{"norm": "layernorm", "mlp_ratio": 2.67, "bias": "all", "depths": [3, 6, 6], "grad_clip": 1.0, "batch_size": 256}
Rows from block 12 of a small image classifier, named by matrix and row number. Rows with one number belong to one neuron. Each number is 50 + 12 x the weight over its row's rms, rounded and kept within 0 to 99. All counts start at 0.
Before each neuron's rows are labels from the 100 images, of 14848, where the neuron reaches its largest size: "colour at peak" is the nearest of a few named colours to the mean colour under the peak. Only what is clearly more common there than usual is listed. The data: microscope photos of single blood and bone marrow cells.
# gate: MLP gate (model.blocks.12.mlp.gate.weight, 672x256), inputs 0-63
# fc1: MLP up (model.blocks.12.mlp.fc1.weight, 672x256), inputs 0-63
# fc2: MLP down (model.blocks.12.mlp.fc2.weight, 256x672, transposed), outputs 0-63

colour at peak: white
gate.348:38 29 41 18 44 37 66 72 57 64 29 32 69 46 39 51 48 66 56 57 58 29 41 47 47 63 60 48 42 57 47 52 41 47 53 38 38 49 51 33 44 55 55 58 64 45 63 49 45 55 55 29 44 39 19 45 51 52 64 57 63 47 44 48
fc1.348:60 46 58 67 31 56 50 52 61 30 43 50 30 63 37 47 46 64 47 57 43 67 54 61 63 45 49 29 49 69 44 56 54 73 55 72 50 47 39 50 67 69 53 40 61 50 52 62 46 36 43 42 45 32 41 51 53 64 45 45 32 62 39 26
fc2.348:39 60 60 63 53 55 56 65 61 47 40 22 53 49 54 51 48 51 66 43 44 58 67 27 11 49 47 41 59 66 53 45 64 57 43 54 56 36 66 62 43 41 43 67 62 69 70 64 48 45 37 80 39 68 70 50 56 61 57 38 61 63 64 41

colour at peak: pink
gate.510:49 43 38 44 56 42 68 61 51 54 51 67 57 47 35 63 32 68 51 66 60 49 47 41 41 55 48 57 73 73 30 69 51 41 50 63 19 48 52 53 62 47 47 64 42 48 41 54 51 59 77 37 30 59 48 45 51 73 44 28 58 55 64 52
fc1.510:54 54 31 67 52 43 17 42 51 56 62 56 43 44 48 49 48 51 47 38 24 60 58 46 62 57 68 57 65 40 43 39 35 81 49 50 47 61 42 52 59 61 62 25 48 56 49 57 48 49 41 32 54 45 55 46 51 36 42 50 38 58 54 39
fc2.510:36 53 42 34 51 47 71 48 56 54 23 51 55 62 39 45 45 57 70 63 63 44 47 43 46 60 38 29 29 54 51 64 60 58 48 73 71 34 53 53 50 57 47 52 71 59 41 44 65 39 50 39 45 63 43 33 54 60 69 58 56 24 28 50

colour at peak: grey
gate.229:32 70 41 31 55 47 37 69 38 52 33 45 41 68 46 41 59 62 38 56 76 38 56 28 60 54 36 56 45 46 34 53 48 61 54 47 33 39 52 55 46 56 53 42 61 44 55 63 41 50 58 40 47 39 31 53 46 42 55 49 70 51 33 60
fc1.229:75 33 56 40 63 63 57 36 52 54 77 57 61 45 68 55 57 32 38 63 28 65 35 48 56 40 68 52 59 48 37 61 48 64 28 50 53 52 44 44 31 61 62 61 28 47 61 54 53 60 63 54 47 48 43 38 44 59 39 50 51 49 69 42
fc2.229:43 34 45 41 49 30 61 61 42 46 60 64 72 52 45 47 46 40 54 35 49 47 41 60 54 35 32 72 62 73 54 41 65 32 73 50 44 42 44 34 40 50 49 36 56 52 40 38 56 63 49 38 51 34 31 60 65 61 45 47 43 43 32 63

colour at peak: pink
gate.419:41 67 47 23 50 59 51 72 40 53 40 50 35 59 36 50 31 57 51 57 78 51 56 47 55 54 32 53 61 59 38 74 53 37 53 45 37 28 53 56 40 41 52 47 49 32 46 46 43 46 61 51 34 44 64 48 53 61 45 47 79 61 49 56
fc1.419:39 63 57 47 39 59 73 54 49 39 22 43 44 54 69 52 40 54 56 34 71 31 64 36 53 37 30 57 60 52 48 53 61 38 55 49 48 52 32 60 61 33 43 64 57 43 61 27 67 43 44 72 72 53 56 56 51 47 47 54 50 71 45 41
fc2.419:57 59 38 29 46 48 44 36 49 44 25 17 54 56 48 60 44 58 53 65 52 25 54 43 41 60 67 30 33 41 47 64 25 55 33 57 70 58 57 42 70 70 44 53 20 36 43 38 61 60 45 37 58 64 61 52 39 50 43 51 47 56 46 45

colour at peak: purple
gate.527:66 51 47 73 63 49 44 57 41 63 52 50 43 57 40 44 31 52 57 35 65 59 54 33 61 56 52 69 79 51 35 65 50 63 40 55 36 40 53 41 45 52 62 51 42 47 49 54 55 55 77 34 39 58 48 59 45 61 48 38 71 59 58 35
fc1.527:40 54 60 59 50 70 48 48 43 39 45 58 42 63 50 72 71 40 37 78 60 38 45 43 66 62 48 33 46 62 59 51 29 45 45 49 42 49 34 26 53 41 46 60 56 63 45 57 38 52 24 60 46 50 45 54 62 72 37 56 40 49 53 45
fc2.527:50 52 60 81 42 72 42 46 60 47 49 57 28 49 38 43 67 33 26 28 47 63 38 50 43 60 64 48 72 57 38 34 50 50 40 58 43 54 51 56 36 76 53 60 48 37 38 41 64 57 63 59 38 48 49 60 46 36 47 62 44 34 65 22

colour at peak: white
gate.60:54 47 27 55 50 37 35 66 57 52 38 50 40 60 59 37 37 56 46 37 53 48 44 33 53 74 54 69 64 44 34 64 49 60 41 52 29 36 55 40 37 48 54 54 62 51 51 55 53 54 67 38 55 39 47 39 38 58 47 34 67 56 53 11
fc1.60:55 36 49 40 42 46 68 38 40 62 45 55 53 46 28 54 67 41 52 61 38 49 46 49 47 44 57 41 24 22 60 29 20 50 43 69 54 57 51 39 40 39 40 37 46 58 45 76 39 62 36 59 35 43 29 41 51 48 37 53 31 41 63 66
fc2.60:51 30 47 46 33 58 52 45 58 59 54 63 50 29 42 58 50 27 43 50 50 61 50 42 33 27 57 52 85 52 38 48 44 36 50 35 47 50 44 50 54 58 48 79 59 35 15 47 57 38 40 42 60 50 39 43 44 52 61 37 46 63 64 39

colour at peak: white
gate.423:60 42 43 34 67 42 58 59 33 59 58 49 39 50 38 44 45 58 47 51 52 54 44 37 42 48 52 62 82 49 45 64 52 58 54 63 52 42 54 54 45 47 47 57 45 40 47 39 58 56 38 39 37 51 58 53 37 76 56 50 71 52 49 52
fc1.423:55 50 29 38 35 39 32 42 45 71 56 63 44 39 37 50 77 36 46 76 54 60 28 54 54 55 51 27 51 45 62 38 30 59 56 52 47 48 57 34 41 51 27 30 32 45 38 66 47 65 38 43 36 64 39 35 43 35 47 42 47 29 67 57
fc2.423:38 53 44 64 49 53 39 52 35 45 44 46 50 61 31 41 37 49 28 32 50 77 44 46 38 57 52 47 56 52 52 61 64 40 46 55 43 42 49 44 61 41 66 40 38 56 63 67 59 53 59 60 66 59 22 37 38 48 44 58 59 51 45 54

colour at peak: grey
gate.430:45 31 61 33 52 57 63 61 63 30 59 40 33 65 41 63 31 63 47 61 57 26 49 38 69 61 40 48 54 51 30 68 60 54 63 35 17 52 46 50 69 51 41 68 63 38 50 47 46 46 59 26 44 52 47 52 56 64 53 45 62 57 42 20
fc1.430:35 66 38 33 48 53 51 29 61 33 69 73 37 64 74 46 27 33 50 44 40 61 55 40 72 40 57 45 68 55 34 75 53 66 48 57 49 51 55 44 42 44 63 46 39 35 46 55 42 51 54 38 49 54 56 40 53 46 35 35 67 45 65 43
fc2.430:38 36 55 48 70 57 64 57 56 32 39 45 46 58 36 55 36 54 56 56 47 61 55 50 40 61 61 49 25 37 63 48 56 54 41 60 67 37 53 30 24 70 50 54 36 43 39 42 42 71 57 44 65 36 15 36 38 67 48 22 43 37 35 64

colour at peak: pink
gate.123:61 59 47 43 68 46 47 71 51 60 45 51 36 48 44 45 45 61 38 60 73 44 53 30 62 48 39 61 51 45 61 60 51 56 49 45 28 39 47 53 34 51 45 56 48 41 50 50 40 48 50 44 48 26 48 40 44 64 46 42 71 53 57 48
fc1.123:64 64 54 70 70 64 61 52 49 66 59 65 28 57 46 41 43 66 34 46 55 59 58 37 66 49 41 59 58 44 38 55 63 52 37 54 41 51 54 80 54 49 33 52 54 62 38 75 43 41 52 65 42 36 48 39 55 51 41 47 50 60 57 57
fc2.123:47 38 59 43 51 52 47 31 46 40 44 45 48 51 71 67 24 61 49 69 57 41 36 74 77 43 33 47 49 18 32 63 35 56 47 77 55 54 53 42 44 71 59 58 53 47 37 46 51 50 48 42 29 58 60 62 63 45 49 40 60 52 44 44

colour at peak: pink
gate.196:60 57 31 44 66 39 58 58 34 58 48 62 62 53 50 52 47 56 54 29 59 59 46 42 53 61 35 86 58 85 42 67 50 59 45 71 22 50 56 64 43 54 56 42 42 49 36 53 49 49 61 39 52 45 39 60 38 41 38 37 65 51 60 61
fc1.196:70 50 62 27 65 59 68 41 45 69 67 42 45 60 53 61 61 51 55 43 54 56 49 49 51 59 40 70 32 49 44 49 47 51 34 38 53 45 48 40 46 37 43 38 48 56 21 51 34 49 55 63 49 46 44 51 48 49 44 56 72 50 49 73
fc2.196:59 37 54 77 60 64 33 59 47 53 57 66 45 54 58 49 52 53 41 31 46 27 45 60 48 62 47 76 67 65 31 30 47 52 61 34 39 54 38 54 25 67 72 55 51 35 47 34 61 54 42 86 31 60 35 53 49 53 46 17 56 37 46 64

colour at peak: white
gate.583:40 40 45 33 61 36 60 52 52 55 57 34 58 63 55 38 49 59 45 34 44 24 52 52 50 58 56 61 02 70 39 52 81 61 68 47 44 46 48 45 56 70 66 73 60 37 66 53 49 54 67 32 57 40 46 55 58 49 56 55 51 65 29 54
fc1.583:62 44 35 34 68 44 63 35 45 72 65 43 41 46 61 52 38 53 45 50 26 79 74 45 59 58 58 61 63 61 40 52 64 46 40 57 59 60 40 39 75 49 57 53 68 35 50 48 42 54 43 61 62 39 71 48 45 59 55 38 42 78 45 52
fc2.583:51 72 65 68 44 47 54 49 58 61 62 52 40 51 72 43 55 52 38 46 54 32 45 62 74 56 45 56 77 58 64 25 64 66 58 42 53 31 58 72 28 67 53 49 62 43 60 54 50 51 53 41 24 53 61 63 48 63 59 59 47 50 42 44

colour at peak: pink
gate.374:55 44 40 59 49 39 60 67 34 37 43 62 58 56 32 50 44 55 58 27 57 44 46 52 42 55 56 58 65 65 52 68 58 57 58 67 31 28 53 46 42 44 46 41 48 35 61 39 57 49 56 29 21 47 48 61 37 63 48 29 66 49 59 41
fc1.374:46 65 51 44 46 46 23 47 31 46 40 48 51 51 36 45 71 33 46 57 58 39 41 66 50 32 55 49 29 34 65 24 47 51 47 70 72 24 60 54 25 50 53 19 45 39 44 56 47 57 25 67 48 41 29 68 50 35 47 49 56 24 50 77
fc2.374:48 36 56 66 54 52 32 53 35 47 39 33 60 37 27 51 33 38 48 60 41 63 71 40 46 49 48 73 67 18 72 44 49 41 52 23 45 57 29 40 48 55 44 50 39 48 41 57 50 44 45 55 70 55 20 53 53 57 41 26 43 52 37 59

colour at peak: purple
gate.375:45 27 47 58 60 52 64 66 60 41 55 45 55 51 51 54 43 66 50 44 67 35 35 27 43 58 55 56 48 74 35 68 65 56 67 39 26 54 34 62 51 58 55 52 48 48 57 60 50 45 51 35 47 55 31 36 56 58 58 54 64 53 43 43
fc1.375:37 47 54 57 66 57 67 45 64 46 64 44 45 56 41 48 36 51 37 44 44 46 58 57 52 51 56 64 58 65 71 62 58 52 69 50 55 42 40 36 69 61 54 54 79 62 49 53 42 47 78 68 62 47 53 56 72 59 72 75 37 76 19 74
fc2.375:49 54 61 55 49 34 75 41 55 55 58 56 46 34 79 52 56 66 59 47 53 34 44 44 33 29 47 48 60 73 58 40 46 60 46 47 44 52 45 53 52 41 47 51 28 45 36 40 60 36 56 67 56 45 62 51 33 47 39 54 58 54 65 16

colour at peak: pink
gate.269:53 44 50 50 57 50 58 63 57 54 57 46 42 58 52 55 33 70 44 36 55 33 54 36 49 60 57 78 60 68 22 74 64 59 49 40 32 53 34 33 42 52 58 57 40 41 51 62 51 51 80 38 48 54 40 38 42 63 51 36 65 65 61 27
fc1.269:69 37 56 52 58 43 20 52 48 54 55 39 63 41 47 38 55 27 64 46 34 51 51 68 50 39 66 40 50 37 45 61 59 52 58 48 57 48 55 40 44 47 52 65 65 45 62 58 39 51 52 43 48 37 47 52 36 40 65 65 34 60 45 57
fc2.269:42 46 47 62 33 38 15 44 70 40 45 29 37 34 56 51 42 50 52 57 37 16 56 58 26 59 46 56 64 48 64 33 44 52 54 18 68 26 53 63 54 30 44 54 41 39 41 34 55 38 53 44 53 47 58 53 61 71 37 35 52 34 71 55

colour at peak: pink
gate.537:39 41 52 61 49 48 42 54 65 53 55 41 52 64 49 55 49 78 44 61 52 39 62 40 49 65 49 57 42 54 47 65 58 55 63 30 40 60 27 45 62 47 65 56 76 60 53 75 51 48 63 42 43 38 53 52 53 50 60 53 45 52 33 33
fc1.537:52 51 54 39 07 58 61 60 50 40 49 60 51 63 83 43 30 60 54 46 52 55 55 55 51 39 40 44 61 62 54 63 74 42 58 54 58 48 55 32 56 46 66 42 49 35 59 28 59 53 35 49 70 51 49 61 42 74 42 50 54 55 54 25
fc2.537:53 42 53 62 54 47 63 61 40 36 58 38 44 52 61 40 57 41 53 45 62 38 60 40 38 52 41 44 42 35 57 42 54 71 50 72 41 44 48 43 51 31 58 76 31 34 59 44 46 34 61 61 71 59 52 50 45 62 46 39 53 47 47 54

colour at peak: white
gate.212:65 59 43 34 72 56 51 65 37 62 50 53 31 50 50 38 37 59 34 66 55 50 49 38 61 40 40 62 64 43 29 67 52 57 49 55 32 26 57 48 48 52 45 69 50 41 50 42 41 57 49 39 53 29 69 47 38 74 49 45 74 68 51 41
fc1.212:46 26 60 64 35 40 53 41 69 29 41 35 70 52 52 64 43 46 56 38 33 49 42 67 29 55 58 43 51 59 56 55 54 31 66 47 52 61 48 26 76 53 61 45 60 39 52 41 56 51 49 39 48 60 51 62 56 56 63 67 37 41 29 34
fc2.212:43 47 36 59 56 44 56 65 47 52 48 50 62 57 71 40 61 69 44 44 44 49 39 57 25 42 49 59 72 93 60 35 63 50 62 21 37 30 56 65 54 34 37 35 53 45 68 51 48 57 62 65 41 46 33 55 35 63 41 56 59 42 52 58

colour at peak: grey
gate.282:63 45 43 58 56 48 44 49 39 59 54 40 48 49 47 46 35 56 40 52 44 31 37 60 56 47 54 63 58 55 43 67 55 59 52 58 35 42 64 52 41 66 33 63 62 49 60 55 50 58 50 50 47 37 50 48 36 65 52 42 69 54 43 53
fc1.282:67 36 40 42 54 57 75 45 47 49 79 65 46 60 65 63 42 39 55 45 52 56 57 46 54 63 63 78 77 47 70 54 47 36 46 40 53 62 54 52 31 62 43 51 47 71 36 57 52 40 61 59 70 56 49 50 38 59 41 36 46 52 61 60
fc2.282:59 28 50 44 29 31 70 28 35 50 50 47 38 47 40 60 62 54 67 56 40 36 47 45 65 33 60 60 34 40 46 33 53 46 60 71 43 45 37 31 62 34 49 47 37 54 38 46 39 41 28 44 58 40 29 61 45 50 38 56 46 54 46 50

colour at peak: white
gate.622:45 56 44 54 72 45 70 57 51 66 44 64 53 45 29 55 42 63 43 42 71 57 31 29 52 60 38 68 33 61 56 50 51 48 54 57 24 51 44 56 30 41 45 58 33 54 37 75 51 49 61 54 33 59 31 46 59 61 40 31 63 41 65 57
fc1.622:38 45 48 46 32 40 30 60 52 46 46 24 48 52 38 49 38 62 49 55 38 47 52 67 51 42 60 53 59 27 56 53 53 61 60 51 62 50 42 43 71 72 56 37 80 47 70 48 61 47 39 31 40 41 44 57 41 46 65 61 33 59 19 47
fc2.622:61 55 46 41 46 43 55 40 61 45 54 32 33 45 48 39 35 62 33 39 56 83 53 28 66 43 49 44 43 21 41 46 32 49 37 39 44 66 50 55 47 51 54 41 28 64 28 54 47 57 49 42 50 60 25 34 61 48 58 40 42 59 43 53

colour at peak: pink
gate.439:37 46 38 39 42 27 44 51 50 52 48 46 44 62 50 53 39 61 37 62 59 48 53 28 58 49 44 42 74 46 36 64 49 65 54 44 32 50 35 45 45 56 56 50 52 47 63 51 57 57 56 26 50 57 31 49 51 69 56 56 67 45 45 31
fc1.439:33 49 43 51 41 43 40 44 47 55 61 43 40 52 26 69 69 61 44 72 47 62 52 52 75 49 49 53 40 39 57 38 34 57 53 66 49 52 38 35 55 65 44 46 61 62 22 68 53 51 42 53 21 55 36 35 59 50 48 50 41 38 54 56
fc2.439:39 48 54 46 56 51 45 40 65 41 48 37 48 36 59 52 39 66 45 41 46 75 43 51 38 57 57 60 74 46 47 41 51 41 49 57 67 47 62 41 52 72 62 48 42 34 28 41 67 55 48 66 53 37 32 52 47 59 50 27 46 42 67 46

colour at peak: white
gate.552:53 46 36 30 50 33 52 63 37 73 56 53 67 46 35 49 39 56 61 56 50 38 27 47 38 47 56 60 54 50 44 61 49 57 51 56 42 44 64 48 26 61 44 60 41 40 71 49 66 71 62 41 35 41 54 51 39 40 48 43 56 38 56 45
fc1.552:45 40 44 27 41 42 61 73 46 46 47 50 39 61 54 64 42 50 57 50 66 42 27 41 51 58 43 53 60 67 65 51 63 41 43 45 49 61 65 25 54 52 46 41 64 54 56 55 31 48 63 49 54 43 66 46 52 44 42 51 55 54 45 56
fc2.552:47 43 65 40 60 63 20 51 57 40 46 48 61 46 65 52 42 63 50 44 38 26 56 60 72 50 56 58 45 48 66 43 28 79 54 41 42 52 45 59 41 45 62 47 41 44 56 68 42 39 42 48 35 49 75 55 45 37 58 31 73 62 50 46

colour at peak: grey
gate.308:44 36 65 34 37 38 64 58 37 41 44 47 67 49 42 54 48 70 60 43 52 25 44 57 30 35 60 53 69 75 48 64 65 44 62 52 43 44 53 48 62 49 35 53 57 34 67 36 66 64 43 42 34 42 44 48 62 62 60 47 59 46 51 51
fc1.308:46 35 38 56 41 51 83 33 59 65 57 60 58 47 55 59 46 47 50 46 55 57 67 45 47 47 49 51 75 68 66 47 47 37 46 33 50 74 51 51 63 67 24 70 54 55 27 66 43 38 61 62 49 68 64 35 64 71 41 32 37 66 48 46
fc2.308:70 57 32 35 33 58 52 41 37 44 57 71 49 47 62 55 71 42 40 26 43 69 35 57 55 40 57 50 56 68 34 36 72 36 46 71 58 48 42 46 62 50 68 35 64 36 59 54 54 52 53 65 52 53 66 56 35 34 46 88 63 63 31 34

colour at peak: white
gate.149:38 50 44 35 56 50 64 60 65 59 41 51 37 62 55 59 36 71 35 69 58 42 58 31 64 67 52 57 57 64 30 64 51 39 48 45 19 62 47 44 51 66 46 55 50 52 36 65 49 51 61 43 50 62 67 26 53 72 50 34 60 71 58 33
fc1.149:34 38 50 52 56 49 50 61 52 35 41 47 36 64 56 52 60 48 48 38 71 55 62 51 54 71 61 28 59 63 36 38 34 58 55 53 35 64 38 56 77 56 60 40 54 46 44 56 45 34 38 22 61 73 59 44 45 67 51 64 52 34 57 26
fc2.149:12 83 67 38 37 61 59 46 44 38 46 33 40 57 78 60 39 61 59 57 59 42 43 55 46 49 42 40 71 50 50 61 48 66 23 41 47 82 33 47 47 47 45 38 37 51 57 55 51 34 51 68 38 83 51 50 52 60 26 51 71 46 56 33

colour at peak: white
gate.104:39 58 42 49 65 40 63 82 56 48 34 49 48 64 36 44 42 71 44 27 44 34 56 30 57 55 50 74 34 60 29 52 58 52 55 42 20 50 33 56 43 48 55 59 62 57 45 50 43 50 47 33 38 41 35 47 44 41 50 45 70 54 50 49
fc1.104:64 62 56 56 48 44 50 39 39 79 54 54 54 48 58 46 67 28 52 66 48 53 50 61 50 50 58 40 72 45 68 52 62 61 50 57 50 46 56 66 39 64 46 65 41 52 50 54 46 39 46 48 61 50 45 49 40 77 62 48 42 55 50 63
fc2.104:52 52 37 70 57 38 61 47 54 58 67 49 69 45 33 47 42 45 64 57 49 54 42 59 54 54 48 68 42 66 47 39 53 28 64 41 56 43 43 49 32 37 42 45 32 45 40 32 44 74 54 40 86 07 37 47 55 73 66 50 35 42 51 77

colour at peak: grey
gate.378:25 41 49 29 43 37 63 51 59 29 52 38 55 40 68 42 36 57 50 39 29 51 58 26 33 58 58 40 63 43 45 62 72 56 59 37 38 58 44 27 38 58 56 52 60 43 68 53 66 67 54 33 60 60 55 56 49 53 61 46 50 55 44 27
fc1.378:52 54 48 36 57 37 55 59 47 63 14 51 62 39 36 43 53 62 65 48 54 54 33 39 51 71 47 54 30 37 37 37 55 59 48 39 61 42 48 33 59 56 48 45 63 50 53 58 54 57 45 53 35 59 34 46 43 39 53 52 39 57 62 57
fc2.378:37 64 33 52 51 50 69 59 67 58 37 66 37 38 49 36 57 56 52 49 65 54 56 31 72 42 39 38 33 64 62 50 51 59 64 63 52 44 72 62 38 70 49 56 50 52 55 49 58 43 54 57 44 50 75 37 73 39 54 72 78 70 57 20